From a checkpoint of a small autoregressive pixel model: muon at rate 0.0036, 8300 steps.
Rows from block 5, named by matrix and row number. Rows with one number belong to one attention dimension. Each number is 128 + 32 x the weight over its row's rms, rounded and kept within 0 to 255. All counts start at 0. Numbers have three digits each. After the name is the row's rms in percent of the matrix's.
# v: attention query, key and value (stacked) (model.blocks.5.attn.qkv.weight, 768x256, the v third), inputs 86-171
# proj: attention output (model.blocks.5.attn.proj.weight, 256x256, transposed), outputs 86-171
v.32 091:112130118179113088116157108183133109103118059124130095056069156107114098123153136114154096162217123099149098135186100200131058133119157180118184124165098101083048104111090144180092144127151114114056175136166126118170075189160091220186097152097115160116131087
proj.32 088:120114134168096118103137085161090182114160106128135126182170123135119179129100146114215190140103109115085065191114126100130077078129070068128114127173118112115128107165134139127158110069125113128121172132107109150121180156158144104104077077100226165086103181
v.33 086:096095161176157153087121120164103097121139092109083088178190144110171174126113160159098154092138183095188132080147116081120197129118076142093082124130127113096057112147100197159138114139118049165161147076095109113088204137151148160135143126130127064106204108
proj.33 090:132098121110172110060143076040121137149133153135116100098119109170146155072130125178104153148125137166088214143098106148128129139152116133127131106135166123127107145098129105132094126128132091114196130106162161125083091207175116139126186080162122126123110160
v.34 086:143169125118087114125106188072113100129145159110162164113169137173132095146201120167097130110098087181123145079158060172174136161134160112131121100048136124108122113112106145141143137149133157103079096122157179164147146116081145176117124131099048142116106142
proj.34 084:131151176134131186106086118160116092085109203088112127168144134170119140158126019127162138116142125154091137127143101107144070147114065110153150148076156132089111107159118123163101100106147112089126139034088087125188151117185094070096134105157094115122075161
v.35 093:155067075131068129027126130096128157148093099093165122148119056075120086108110125161117156145140101120161115148157186153165142118137081141131146095201157149110059103132175153147174089102075126117244091140115104095191123158160109155149114150137139152098087114
proj.35 097:181130100121149089149124139181115134146110141185103150150111114183096131155120159170121111164126156140139146079144178188113078173068158128059093204083120044113126083119110114120112098091163081118091129174121114084115170101111127142112132197123117092099083111
v.36 093:144123091126152128147113081162160143089149093125032164092148102132186123193107136144056115116093089120195116141147094101155066128110164128139126136157138112146087074114103214120130140106142136115082131177192108147065162095164101141172075092133105097073124097
proj.36 095:117132162100121148096164161129135126098118151073144098097127148114082142118128119133113073141124158091141157102129146121130175118179154092116146154089091160095229120114118090167105093154138174098124077106090136124192133114061160112110082079154118180151102147
v.37 102:174111093157134145166135193197111111161114167115137143145117071137135115069104094178157057125127066081115067105135188100155128124106139164063147127115178073054097082162085064181124060157078143177111130109087142169190156146181165167112225195139153161142131103
proj.37 087:147147093183115131119168083141105156172146142152199121137124047144169099095162105143116101115088110110103097158093098138115149132126167145096143102165109166127176197054154126138131184072151119156171137091156150183114159140165147177158081195114138119133098147
v.38 092:132071120097135101123112105182153091136155162125078115124123092118084141121162182093108109182138123132158121110083133164208107108209116098123161160090101139131114149108168103188121129103178119114117090151123096123099127127153116216082137078150098126105102197
proj.38 096:109152102125146083123184203146128086157108148058150108143099113118123116161145150143064114120167196118111136149132157090094128127128138174177087082158105162108121065136109124107093097135105182188150147126153179128128129178127107219140165167140062120144191132
v.39 101:124115143139095136076047139125148114131084102147130150149061074099120089124094090144172118174086105102177128164119160198145164085086109179134128156105124173159048112141146144087132059125153100169168152076141118101127138142093153155130141115110148101118159125
proj.39 103:137103121203155149124126038123126181139146105094143138109166120090093169152138146168146174124115112170121126093158126083129123125131118153127198111113188119118187129111096083141204126081119175173082088110123114141155124132179076149129116115120140124162082117
v.40 104:071152147113149122180141096154100125089086118136184103109128142161116212160119154139212127142150094101093059090191097106122082133161141109098128147197173155090133112172102109121134186175096133147169122143148178173116132101075149104136082077141117107156098100
proj.40 095:129095125117100114061194067159093191099126188159158136165174121112157104161104078110125134113097147145121159063115117167136145114096174129107154111110124127129193128119134069092127130123139190150086108146115088162102089212116138121117096134132077159163164120
v.41 091:133161134045149126160119169157171135086156125105158073150145161094179126172133116111103129080100125138197189109091175154152155145164162090153124142115111124159136113121112169110133134162133098142059109174099151135132108167121123200117070114095115125100142078
proj.41 092:058148175163129123149081083123175158190153086111152087185171143149188139051120088181104085155154136048143096118159150115159107115131092104107129172081163117153132134172094166120170099114186081101143075119126114152149136058107095106147100121096114125122098156
v.42 100:134131110079129094106112102145140142117122147147139072142070177119097129064136120094134180176137167155106191127131111176161136135127142126083104073137090149129168120108144075134162118122103158152152074157145188146141152112096146124124117092101117095160101136
proj.42 098:113146041144191127148084111117106138133096151085117104154158120117121102207144156103139102089155056142112085126141109085144157149110076173159119116113114116158117143139081125109146126101125099132135128112139041105164144179150117168137114162162085046083099174
v.43 095:117121149109210160148134040172067155141087096137072118078130119150083118129146165144157149128124129134112075137069118132073154117121179122157145178160096083089119137159104133132114138174061106160096054145145129103149148101105131116110102071132136174125101107
proj.43 094:096117075164084121163110162134147139154155088114080149178148129170147101109104167125115193083103066068144092157121161212124162126131116096065094130090226154238225123118146122094131095138067166153153141105105091075154165157161148090177166132143128096121117096
v.44 081:126175086127124198106160076084157196205089147127114133122119142162164135152100123104049116130133140156120125075076136083096168073109124120186150163128076128140085173122114153132059158133102188094157121138083134097094100120187113101146128134170052116130105130
proj.44 097:119177172185107162148127186175050134142187111073149166154136116114127140155095051082162159099092142142122058101120108144132131113179151161113112120113158158098184112100090116099075168124107165133163149184131101129148117105155116132137110096142153089100125129
v.45 094:163164091189109165152109144154105114164117098151107160095135124058136084166123178118133175145102117113089164146082081131127159203102132130182153137127096143142082072077149130101134055141147141152165149114113125112110204170116095131124191119113089137105150132
proj.45 086:099144105130156125153182139167119121125133089120201147105155119167085129100129139055157096080169124149146137144157144182128154097157109105127165167173133175132153130164146126172118140163112120071184102137125131123115127110102123055091093100094189126173146155
v.46 088:138163106074128118054192096147130116128130168113176114150162186141131118119146150113115081141125126177036087050136161157127130116110091086161126135063187127208140084126101145071170110189057111104099144121137131174151165156117124106081161142097107123180128160
proj.46 090:148135119114131085152105172143191137133120123122150110079099161134119080145114151068081126107126099153107160109045129169112157154103110074126127150114088048082062104144176167116150183110160133057064126174140082110131125021101174184132138174107118158112120169
v.47 088:117136098105151132193188161130098166077093178089143137147140114161109159073109138097180087094117131057090224107100089099133124103107132083141085095154121113130144105123164193070118073076096181196152114125113098115103099110127166105115156170111168108148137077
proj.47 096:150099090143140133085092105133087161131155114158099109112111162119110117146128186144121119103134173181150144130134152121184133187122113178097086133124170109117143146110142124132124109130131112117161105173133174168166163165082108183099072104082122149088175119
v.48 088:088172132098097118157081111120081126100090129098151092055124133131153117141139156128166056110141092161095168111098139127146111186117181124100107128132139172082147142127154137097126126052178162104152137142126104193082118132119207127170155180129147110116084136
proj.48 099:155110145123118125096189162095089217168215136070128127132175059168119097184109153161136109116101150098163149100138166079124139150131128170184147137115100142133090070098103069106090082131082056174083116157077171127142117134106128187117099147158104167160161142
v.49 089:076130104074094142101112101162144073139170121115148110097129117138102113106170103080119130162074111061108130113083114145146130151147137189177108148102117168090113125134088143075043130191112126187152156160123106113181176134168145146204112115153138090101115137
proj.49 097:126118135207156144087212087134116071134129138130130102094161143128135163087180168108100121140123141103130143121141165192157069113115143157115105142086149085147191087179112077157123121130187142137123163159133130142119160151120101099170159126123124065042139130
v.50 085:127126142154114107190141118113115172118111093127057140110173138140069187128105152136192160139127083118140101155133172100147102120174129137104179127106113148181135201111149185107113182165148085108161068085156123083196114147164130105097076091085117046069135204
proj.50 089:138139117157071125142123125174125130089098193086082162167106097119151102108184162147117122135103097093129073130163107115137080104088130073148178086124128161100147098080129123183175093144148113041155151080116141133109191132101124088118156093156197167191073155
v.51 092:116109102139096193134162134122149178124146111100168162138136099047114070094116145123086157149141176198145155153112162083143164147131128185133112147051121161143147112092159091107104162143078083156115140131144132116101147173135096097115110172092162191145139067
proj.51 082:150144083087156123129113119160172078130137196129137118105122107046104082132183178113091148162139150100137135116157129150113113129121146147145112198190155132123168161125127117166101117158131154170056083138153101114140099196152103121095191114140112179154126154
v.52 085:129106103119149166115144109160117176101104160140135098110116089069082150106154150173133135144169086171139159163098154122126109120091122122106107095164151175205199123113116162158123095155148098121115135123075105142179098126169096137148129173075134084088119119
proj.52 100:078124098133114128120143137156049066148128106090143131161151158133108176157123198145108143128129090118132201124121109156133145116099114150162160171126121200140126124119157151105076191131120170064107160105128135116073139123139082064106101092165172180133111155
v.53 083:131160134172128083122138117087150131111159103108145104170171155099129131158121155080141137122098097177152090109158104182130089117060100189140085133128147143119063169169074121146119153098179076170201128164099094104164104194093129126112173097128167151179094140
proj.53 096:135136176134103142203097110146106121157116138135150133141123151093189111166182145094059094173125108202074110125127097103110146164151131112160120118097016182137145101119126140119096145144160154170163138125139084125164136144120148183132175107127135116071171128
v.54 099:095134154200154172185079125137101071130091083218124115096117154186149141211132141094145119118120157149075111145095068059042128127101169120126155122182069113114179111085081134114121157151154133107128144163118096106157088174154147139105067208201089155091114171
proj.54 092:102095133128151131096135190080136113058150067080101109093128158173179116121099178135151101087194133085110163170139162175153182127127139138160079120189149181181131150136127108149149192181076183109115169154183159072163104120142145083182157126106142152162152044
v.55 090:176153137120146133129101153105130074100106116147144138101166155132108131078070143113128163146165142142094161149142141120190162125089150120129118174169101144101202169120101155121166103164123077117135087127119128141121106121152132170103163181072141175116149164
proj.55 097:127122172071161149087120127120134120164136126138164174088139184159122121092117096120124157131115074136142199064141128165124201154160084171145145115052148109153113137145112163137111250117077164091143144136136134111031059107115140148171119120098123188133195107
v.56 097:161155104145147198158109162138144070127122181153118189125150118120138167140111119087078137144082127119121145144154140097182190083198087089079160156122137103152090073106139122107165155185114121072090106089103144134146154086116097048150153107179150161137141069
proj.56 091:125135180111099161140154087137060091122149144075138092129136095147151088255143139109136089000153099131122109116148120156143104093096137146211133156130148118075176097120144102146070168162160152127160107177112124126168124163101126140071124163136110131143133089
v.57 091:109150112016084174137121144134118130138141094121122139096135132130165147153147101155148106173154125109155125121140105189174169109118127119128144139085104108102067130148055114096159153131136112159111092112128125140118169078059152120151144144133120096183128143
proj.57 093:163151104122149158114089143082188166126145102110117085122099170158108154144126116113091161185172076164151130153092160130148111164187145108125155093138189116101118130156126171121127119160122125124127099146139146115139144193129092073100130148088122163089138107
v.58 079:125136101125059134124133181128111079157124090075127102116176138176169113091198078184119116133153132140088085138123152083088114101138144191141092087083158136143103168122107158174175123150093134105135115151127037124185160128135163121118100119155192138162040143
proj.58 091:121128150130106121156114076117128141083188145115179127113136136127074130107089121173093109113129129105127164117087130161127148127175131107165138143157144129151148096139173181103138158125167183119125112132122147105051093132210137051150126151085092136146094109
v.59 092:151127126153126178079096160153111108041112134131105133121107158137160170044099099187116151128154149115120157167115094120125137122131108175083076141166144097089169136080109099113130153041139171086098127109172155140138082125138135112149071185143146099141147114
proj.59 090:114152110139139129061117169103070115132098114127146142111137145155100093152149162151138162168120046133112182136102119100127130166115129171147129124112134149125155131134107166095071173188123170150175151115149105096170113118116139104064096121092137128140139155
v.60 088:082179121111109135143103130079193143134158159146156088116151121129118172130113109203134185179154120099152132101160135086104143112116111144156155099175034158167189126132062098138107241154121072119115103145123154165072102151101189116123088178107164157138168128
proj.60 092:095143134123135137111144115094135137128152134092169138155181120054110132115135155137178038144167117049172111062105134104162176060120075137160187157127165200075165103115129116107155098167145154148132134142122128118118166182123144092134105107065126150112117134
v.61 091:094115162128124122101152133167128056088205108145106128155146191123081111097120109138144132169173127058131179125121151106144150165119114178115119069128101157111108168085147156145140153162172175137166119127065066110178142142138063168117171167155173194124153087
proj.61 084:151155147147137169088162130181087121131153197129162160119144084088120146114095108109128094132093170110139160123151165115162121136195094147145151152180126109125141127109127080155110074093138065121133085110159121130179154151076095148158143135107166087145193168
v.62 090:138110156127125081115134119183099146112124205160103107118081146123135123093082116084151208102078104153134100060094164095057155139102171154086159084136105127128102194153139124104109174162106117119162131096145109169122149062149163086104105086119119056136116137
proj.62 088:148109099210112120078145143119122129151097108146163106095155154143144148100156104135133161090154125129147148083148196143140074097049105140118160065142116145151180113131068071097116062186119170152069097084132106064162070133115110106164080132125145142122105098
v.63 081:186134155166175115095125130141120113150152136150135137151111094169140132104174144155156065117110131093147178134115061135128102100092122100170149147136107147185112092105054141143134144168084125081180106172125151096146227134148115106076160092167176132077149129
proj.63 090:120148157124095078120112110103108114144142083097096179119071088127141116071127113181100084139119124138123118175074113124069159151127171093119163092078148188200091144138162179141130139064096087076186143094122221179140148128185157167104197112154132087151086080
v.64 109:154134178044118115182156135117136165196160105132075121176117089110072109125116150133167149110124131077179216095180099117132101115119107140092131062134085094120145221128031096201159171149134136170143114130153084115126090133187160117176140128128169146136119126
proj.64 098:149139068141077099116148154126115110183153127095155097096130156172076132168132102159110142113159155116105130137106146180093040129107153177182105127099030098150068118113145144181086170132108130122088120182096100142137176178128099044146137116123145181083125139
v.65 078:179164071156082142103048123181107088191087146218196177074120094115098140127116188096125132097101130176136121107163117153127116079080175138170118150117124146089133135129113094111140152153181207142110114131154153137077065086119124102152155105085068101139138131
proj.65 087:098081159196115087112157151127100063081146085203102072122170119142132139131134118123150149063088134136176173221150104147135103132120163116127104159085186122110059133148126113132115121047158065129092111121115107110147185163156145157126127140100164137188137171
v.66 105:096145130106127150117125111156121118165132192129170160157151144097134120139123169079196156117109110114168117100093158099140116142181109121143121169128091126112173198134112051143110152124122171129174086121060175137192093152090081084078115107151129124121113165
proj.66 083:165107100163115197130140132163137115168138127085146147143163111123080091147127134179076138111122152174110164121176116161128076102068168151100096132187176143158126085110088134095092200097185137108136145145158180158095162068163171139141135103149101153152129141
v.67 111:141121173151117143146120080148140079127075165103155145128091124104186114121089138160092121111154147129103076172144145221152112092187133119166139132106106124146088120151147138140119157149175123137114135116133164146043177199140071171133133036076101089137165149
proj.67 097:129122121163078144128152114123149160105124093207129144108102144104117133110166080153149153122115087126108105130125165081086071143131134169050120164192128142083137133191102114065131143133114104158104168166127121126150119122139150124182124226121149099222085114
v.68 119:155133137166175128133120022122135136089119130096188123045167123081048147105135151125161153149127135128123125113145129115121133195099125148084095117117152160092126058126166124084084136114027117134114146161101124118135147046134175093099143154090126141165116133
proj.68 093:108176108100115161136129182079135107145131120093161131133176146126151130125133120150134175062187070177133092147082137151073116089124174083112103110131205159187091162149114119157177149145178141131045087097152090168160118135117133159130133134151126130162165136
v.69 091:102109067068094147093126160100132098119095075133098063102100092112172114133144104116138089106120095112085130148055128142161149110101099160168115144115147158097151175148128186132099143153163121115100092098101177156123127075111143119082150135142146110079117187
proj.69 091:083187158166189124140099105150106112077134058067198146117137116098165142105127146135194093207160117116127085137120145097139103080107185159084110112111160099101160099174135109099173063172114151132137095110131124115085154128094088117134121149146130093158122178
v.70 103:149156091162132120203137106121142055125123151148098096128095130155100133140160183200137041168167064059146197100144129069190126148166094129129108129146148144124111119104069113139111185116131138097185134114086155111135101191154115169174129107135135123059095163
proj.70 085:137097106173124149078135146110166123192134110120165063139160195106084146166075193095134160180204094080031129089085159136149109093126148181170168115141120153088085094156138107142130175107084117126067174106119112112124113154092110122143148161131134107142094166
v.71 108:131105061127108084086121182079048106068095147142199138123138126134163161096084121137152065142127079184119140090115171168138152135100154134160143108096138134127074144137151113093141078091165115162162169156117152104139074105072166107143148113149109141075113152
proj.71 102:158115121170120099104123123158173168133123086122099105162193044111120166156177138174124157140133116171132147114105065155175161058120109138187194135053172147094108126143125119117110107174113159169066141103164118131107150178096110099108145164139106120186103097
v.72 090:123099160199147133140165125145150144133056138059134148108183095115207123102146182095159109136133175113069080108151101102098063101127095129150149126166138156137094060098141109145079135118125153088175127095173130119177140071124070125114177161171133102137129096
proj.72 082:148120101057082162149109077102205140161131146137138089115134123137080115126151144125116149167122159194141134080124126116099148148148062146155095158122118217077168097151131138123174106141109157109180125113122106117147144097114142145111172167132110166204106178
v.73 115:130115101130122116144161099101140137089115139102096161159172121149135123194155145170105170146134127162091152171185116034085175106149115146091114109171092174128154091109080136156113132161077158106113136123126083159134083127095079139137076134121238140156181101
proj.73 113:117121091120137138146097140136124130091090123068122183105099157105151087106111173149094094147168135113121143145142136101132161095178132080175161034139168119130133125130101169149145138168185116091203113115145126139102066077193137137090099139153173065040176085
v.74 103:108124127117115222171093084161172125187143106106129144092140107117087149147158127164162073109131085067159160068205168113111109167147082158098122095134168122182145154152104136127138170154124166136159165182125093165117156134155172071106131154125159074160132170
proj.74 092:173151093190152160177141191123076088116123102080099162123177167161106133142098139132132110099110162154107123156121116149030183097077152097142120079137092114096098096087113114127160219149122102124122090130136109137125122117167165129124129084160110093126135170
v.75 100:129147135065119090131118089084170078092087134125178108153130123155131087168113137071147154153111158127113131116095062089135136152132133118150141139187183144116085095140151055099081143109058165087144151180090113126123061156077123176119066152101159189090148117
proj.75 087:123104120133143143123122130135130117131080136183124059139089083120163152072170179119111129145149108147119133086134131121135174134066115148153123164102115138134121061153082172154114190106158069103078084092105121118208134119174108178132178157142056116165071153
v.76 109:238111146141108153090120161159097166204142191093075151172110048169094089138108087098072113107083143094148176106104136089106121099130145135099149127143112056082161197130111129137111122119094152169156144150155100122123091169143112129197094116181115179104121086
proj.76 101:129112170164147129146120114121146078109093146113151064170134129153103107144111144122117136124162091187098208094142158132128127160106116173124092111098188168066029099171133105109108083087157087113116131151102132175184116166114108108129190147088139127085149069
v.77 101:210121122108108142126110149148142102124144113171132077134078102194122123080135166065108152181118124122112198094103137096110164169184098148128185132088095125141147141144111144048088117101039162081148151138090144065197160124117167076126148097116147207129134137
proj.77 093:063129105156167122075119167149101171130094111147114123141162174099164101173130128189148176150127057140125189053093143131151086079124148143185125118075127131080072117091123098133160217177178118146179067079132164100140108109139128095126141139121078153119145129
v.78 105:129112174138082155115118133081145109122090154098079075099169152079113188150119159143102108077135138128116170211189100065086129126133117141148099161167119119082100128114127166159137179130122150139135138081140131142096138141183159130128139210181172080139138124
proj.78 085:141172097112190132179128053082104102134128105099125089123134139126132092090171144085165158026129137173175136139091129080147225090137120129139082102142097135159179089183121129137110116118095102078151074109068109149095127162121175161041098132098138119105118147
v.79 112:119100115163098149070124169110112080100133081146139095177082157164072069101147119146111100080095117095077159133118145110116096110166077128130077074183200150144131148133068095134168191188121161137173191151107142094175016116170097123197128154209130137081064105
proj.79 097:149145162135140113142141081107102135159153115090057086113136124077131119166176159164082155094203117084195059137118129198189194099116128112122118105114039131126084103125195146191122145093103127130075111083151140118110161151146133087117121103106102153109147121
v.80 094:135156010103085101107175079138141145093134172124117109140151173135147152099148160060134073134162105165141145077125122129210165129078105096102126173086130126116135142082109102056178189072149131122145132139124128101148097124107091151178116080116101136144155101
proj.80 093:109153168112121116081151127153111141155033125168121120101148120046144155135132122198172142157105140105150142042147077140112155146197150180077107120116151113156165150100123161154131109089123132121129162098125090110147109110134136100122129082166202181145120128
v.81 103:113137223163095104107132139151135217129050125170183131095130109144138127168100112074148139127117107126054072151123120109165096122108169063117221137143124170078081088125185074119151153106171064074153159120090148146157171146092133129109137085133077113122169163
proj.81 095:070134121162118123103134126128152127120185153173139100136103114130133143116121108097157126124116110147146091133177136111144146127040139196158146098087160088114127085128130123118190173161059186163131105146163203106117111133139104093122130175109101126153038100
v.82 102:080107087129186119168191081129073135104174153135118042107115130134134157103154178126103108111145151081105141127165122132132131176091129111162101124115150220159117078152177184135169119067154137117160117138133122128153121103104145154163146151147071119116094118
proj.82 095:161147157101078181112099110110209089093149114113106105141119175155101157095134083057142065131192130135111102154104125133142140110179092122178197084093087156125143157134118127123139116156104119122082129129141076110092102131083097168104109167121163099143133078
v.83 101:116092108101090092077130169091152203166181123169087144065103131159119081161153123099073123157105125193203074100072127168116142129128141152151097095157108124107103133207209140137117108126171101192162093153082127124101086130088146193114111143121042130079082093
proj.83 081:160126173106152117117068116096160101100105145147167079134098111120169140107153161087146091133164124138108106088125089150171117127115160178064195115148111174150156163086121128117161077094112138083097112165175133114190165173035073096154192124168147098116142097
v.84 112:123111148079142129112130173088099132091122135086092087246133091169129066121117093097135094057119110080114154110108112152108117104123088118093116105158121082038160159145116123085155120065126099149137147121172110156117120177107174130210151131118112091183150086
proj.84 090:109112149164099152123098145131112124138089141148082100142186113124086136111120128179132145150102115116116132069134106119092181136157115153189130108084116169029123111115167129145060176152097119135148149112112155098145169120146063088103132095060150154129084124
v.85 092:137128112121129135154128139152157105153073216117166118154135134169165108116151110140064110095183185116124163148139121100119136124130041098119073122154117085126132118078093097130110102114146225132181086155132112151148133140188106081138113105182116122091106109
proj.85 084:132102130188046167169146110131157158143112074113171121129113080114117160148149133186162139179150082117077187139141157176142087141110177174116093142124109148115052128174083102124130116159140080139132151128126092106164154149178103079144157158113191103156095118
v.86 094:156170108077137090139133178157128133110120134103141140167092124126099148166122147127091153186112095080099145048137158118168085093108084110101138058123146092101124154106134146155199195099133105132172118102142110149141162164106102138134157034209101148134094118
proj.86 097:082095180159148159164160156208075068128173151092126128148102102155179133110109123086149105117058137104138184077103120154187129161091130118130198112147114119154116142130133060101108092070114162105130135111180150107081107127148130113134114084056176117097159108
v.87 109:137172132117147163171085068144125105132130072132083123114152111117119154156123151146181127157153106093084148072147124113115147131109120134105199131104116113108123103123095147102157174110117127200125160141151099099092135151136146102092135125154166143208147142
proj.87 099:093178114091101127173181126134140171146132107093161089096175145133144102168101116184134125109104103131175151179115099128131151200095156078131102144117135131181187132136154112101097033084115114153180121147134170152151129097091147095171066131159107096118194114
v.88 107:160109119124152151086053101161131134156123090150140161109071102069134127131122166110107083130125148107133087112162152164178056115171105106137153169126181140142126108135115112147124120112139168100073107115108190157081144121146099132114140099149072055114144154
proj.88 090:086139172162175147116173121075177060106177140136106142148182088163128147080122142125131167086116133153185131162147140104132126127106101182135110077083187086110082185187142118094131172116112092120036104156144137142107067140123134119132179127100135165181094088
v.89 096:161157121157151059135155153116158176139099161167181073127141112080186191121073126109147110110126142121225136091167119091145151109127137127124164095089134152075158094095076086169136127073132104150152100134139079092107096145178164126206175136119052107118115149
proj.89 085:099104185137117048131125095118154138218104150109075076142143184149139134176175092143117100086112096103114119072065133169198184102077102181154122130076099126113146108123129128111140134105130169126115126096105098097151147198072100122089108139110135176208119136
v.90 096:131127141168040142120112079140095137095134140107107126145114080086149122091109115100118038067128047133083155146143166169123124109113130074131097137143126118121150138121114221099140096117106124097154148130115159119155077147148129158154141206160126144135154173
proj.90 087:140071091132142123099157119156146098149118135111146130077120138112067125177147125091146078150125111132121086142163132163124094127157122137165142074074126142060113103088110061159136180153162122218113119160133097095118155147135126122128094120087092185128076097
v.91 088:089115167108160141136151108151121103086146096145090082126103164141099084150130126153088179109157127077136151173108114131099156161147144091113155142143092050076169140111160196104067110145032103126094144177060134079151126139192173135174070186120147164117113122
proj.91 083:139107082137148168173135110168132144124057105138143143192124138121109154146132121139124108119144075104105104098102116152118100152102126131130060103155164079177115089103107152094118185156175147128139074114113131164125170067168148169103095078102121204111081128
v.92 112:113137099172109082080115106114145124150141108180168108074101096178171133139163173112138086197165149127126062139118141102198138108049189165170110162071171180088088121176178109137182134184112133130120101107087156107152081104116120143124138153084134133149114148
proj.92 097:089109145094160166133097115159122153089116104106114110124128124136110164161172087093107147183098121130194135170159113125118090128094109119148144137139124086139140087157171110097170117102039092069072098090168147135128140044069087151118110136163097141132110154
v.93 094:070137087179110099109165101096179121064133106165109102104128180090152161133147138183059159127169158137174179138162078132109178218096110178131133140092158112232152121149123171133079096114121119165169154211173152114162123107129100103094118136094147131095118115
proj.93 098:156131129111142127120126130127083149185116113148120152133041116161116148141083110104117124142085154097102109173105127102046092092133112060113112141096119142097079155112076111100166136114142109137063170094120124161176145124140138186163132194173107101150079179
v.94 089:152197131174103067130147133107111111081120161113172131134107129167115118091076140133117101114057095110142106163129136123090185058138139147117121099169101098089169150134089132130079103121081134125197088117160163099110092150140092198165118143149077134114160135
proj.94 083:118093169167149093099097129116107088132167148094160135168104129137116131155102144061143114177168166139126130105102143071135161177187115113166125115079092184121137096094122114141178128086149206154100186102090121120107124152089145133089129142097104139134126150
v.95 097:127079101104127159126096097212100083128203152147078104216124104122113086156154133125088122065110092135112168111141102083099148143143083100133146147159172127141140170104113201066098128127118197119194133135098092077170094120205129128127144138190141192129134137
proj.95 088:148082166165109159142153155136099133115103086076190093141122115113087110184092171124097136155182120153091154154085143133142148152078156123145061115104110146133051073091110139124121147137166140141119151071120104129118200142125174123124136148108099174116190149
v.96 112:111110132165132129092120195162107032071167150119097151168154130104142123125088129139092137127063133147097160095090117143156082130126154067062100198089191111151103076092169161115163083108200126134185114128141117111140131168107156142133132146134086092062153083
proj.96 100:106150076165122108123095119103112157130105132178088151159129167120155182097102088115204090140092154110140127151139141072170146079154104104223148069118056145142201148124116132164175084148171126091057141109092079148145097105129118115116108155155159131100190139
v.97 108:176126116142123141133096164168135176176071127128120153123107118136148130154117160120091126168124132155182093080132131130212124107155083147086140140145142139132201161124093107132151151144082110131110130106176135144105173115138183125146053139138063208134178125
proj.97 101:112117082172161123147108087113119112170180111135118119172148132119094142122130061140176170089134148140155139177113161109178117141121119110145112131151102106158063086150140124107161131149159108062134093124113162150199120160163075176125134146069135143118142150
v.98 105:102087133178096152098137131166141154126154153136068095106113127147101137128188105147113165208156125091096086099092152112124127138131096112118128120072116146211105139133218125069138056097132098175174106134143068059140167162085109113143172075096118104052090116
proj.98 090:122172125142108168100133103091125125055120135097143131111213097133125075125074140094157121128117132092123175156185126072105159130216131095187115115153151165148148137140127134148111126187150120172187179137191117124119119183112205091152067153113160177165134134
v.99 109:122169106187136146136138126089148091161133152113113137123150103120125163169102164145185162165130143116142186127156110123141125143105127160173172150130087159092088133118134154155079090113107158103202128087083056156139126160167108124093176161166160039102146110
proj.99 088:185091122188098095133114092108151127135077105155096078126162120166097155121097143107179150175139119099113104138095138117126138164132176130122137080035135147120101129132077143086080119126041157146094163136120105075159135097161103154105104164080168100127076149
v.100 112:165101127196149129068138171137161197108107102168150152075129106121103120109086197092146051179091092161112113118143143126140098146124130160173164121160143145098087134132127072122235106174131127131122171125136177160140094086089055171097152106162042076182120144
proj.100 095:110108147143183091089101160167122151138111193107142152147126113147168107165105112116084124153088125136094109112150112076164131196089133177077120136085164185091096097122090132107093079119113130153228182182074132156130076095158126161134130135061131054110166103
v.101 110:098142127081096143171116109096113153084057111106112131116124077097140138112116144150140044123165140141103095102133176074186080077134108065121081038167133147088123087145112198143161229090138111088115118165170141121021146141125153164158091112124062098120101102
proj.101 094:168130093171137105139102093135177085080163098096175109121102104123152156146154149087124114111068165149155136140159115069220167168125088130126133153099152146060136124133196109142135085130095080097123175047085126139172147110114137162099174117183135125094148160
v.102 111:127083058169079123133202082171145146087100139070123101142098135115108139019136091093104119098096153095089114137139151153080153147090111164103130146162110142160155125196137107152181159089061140112145121124111118122135104093177101145092124153145166101111100097
proj.102 089:079121115077130113134086164078138167066123084179221197169164106146193087120131063101121107110165129106162102133154132088168093105152148116168154136136142111106122150149137123067208136195175116113153193068116178149101087173080108151147162135153125106162109072
v.103 111:076151139073141155125086123155129131142168143072085129161167132175146190127207151135131116076104125173160134141121098183100152069126106119095106167139121153156138110069085147151122060106105112085071107150089162165104164100064179140092149103140184126108111149
proj.103 091:166123095123164096154151156107057096148090132066111175130094134093104107226096179127109125189131128104090162140155144141096104122128157160100129111125072116157153121129096164176099121070167145118083102119125100134052069125177136139104149116153119104163124172
v.104 098:154128120134171081084113141193145189124159155112069064154142164128128139071163222027082076110074087144110185173065134140138099145147106155150122146100134115127169113128132159146148136139107094105119105134100118135105098130119117147092106113067088149120162139
proj.104 098:068114117154106098142144102089179137134122127070149203107088139118133094147162100161114042102116127119169092102140135125189198139181117120112110074141100146139180198126096109132113212105146102148158155101137132170101107129145135128159136115130144160106161152
v.105 105:092153100149148144110107083139128083115070108163144158063086145118112154153077123157181135128116133075151155133123098192080101138118168145102153163182147130107111134128114138174129129128140134099120131149120075130091178088147132149155175172145117089128104125
proj.105 100:105119166225177102117085198200137174105138113177142131147143102120185151160126075102105157139121182091091110076127098158157116137129129138131114127127065158142172112062115133113124166091113130148149144121108101123104177126098111147116161119071102155121153133
v.106 118:098124086131121124117147111182138142074149057134070070117131168143141138150126128131066086132127114058105148136133089189088104121113154083126113145151086124091094081153128123119128066080095128101087137151124084128129130122101125111123077160162079135074088031
proj.106 093:172095132169139147121122110093158093133171121164196166134144075125097167081125132134107155184040144153155116112155098073174069121144136118134150077176172119139099094120142119059173058191171140107172163179146108112140133137152123160095146112111126130165161149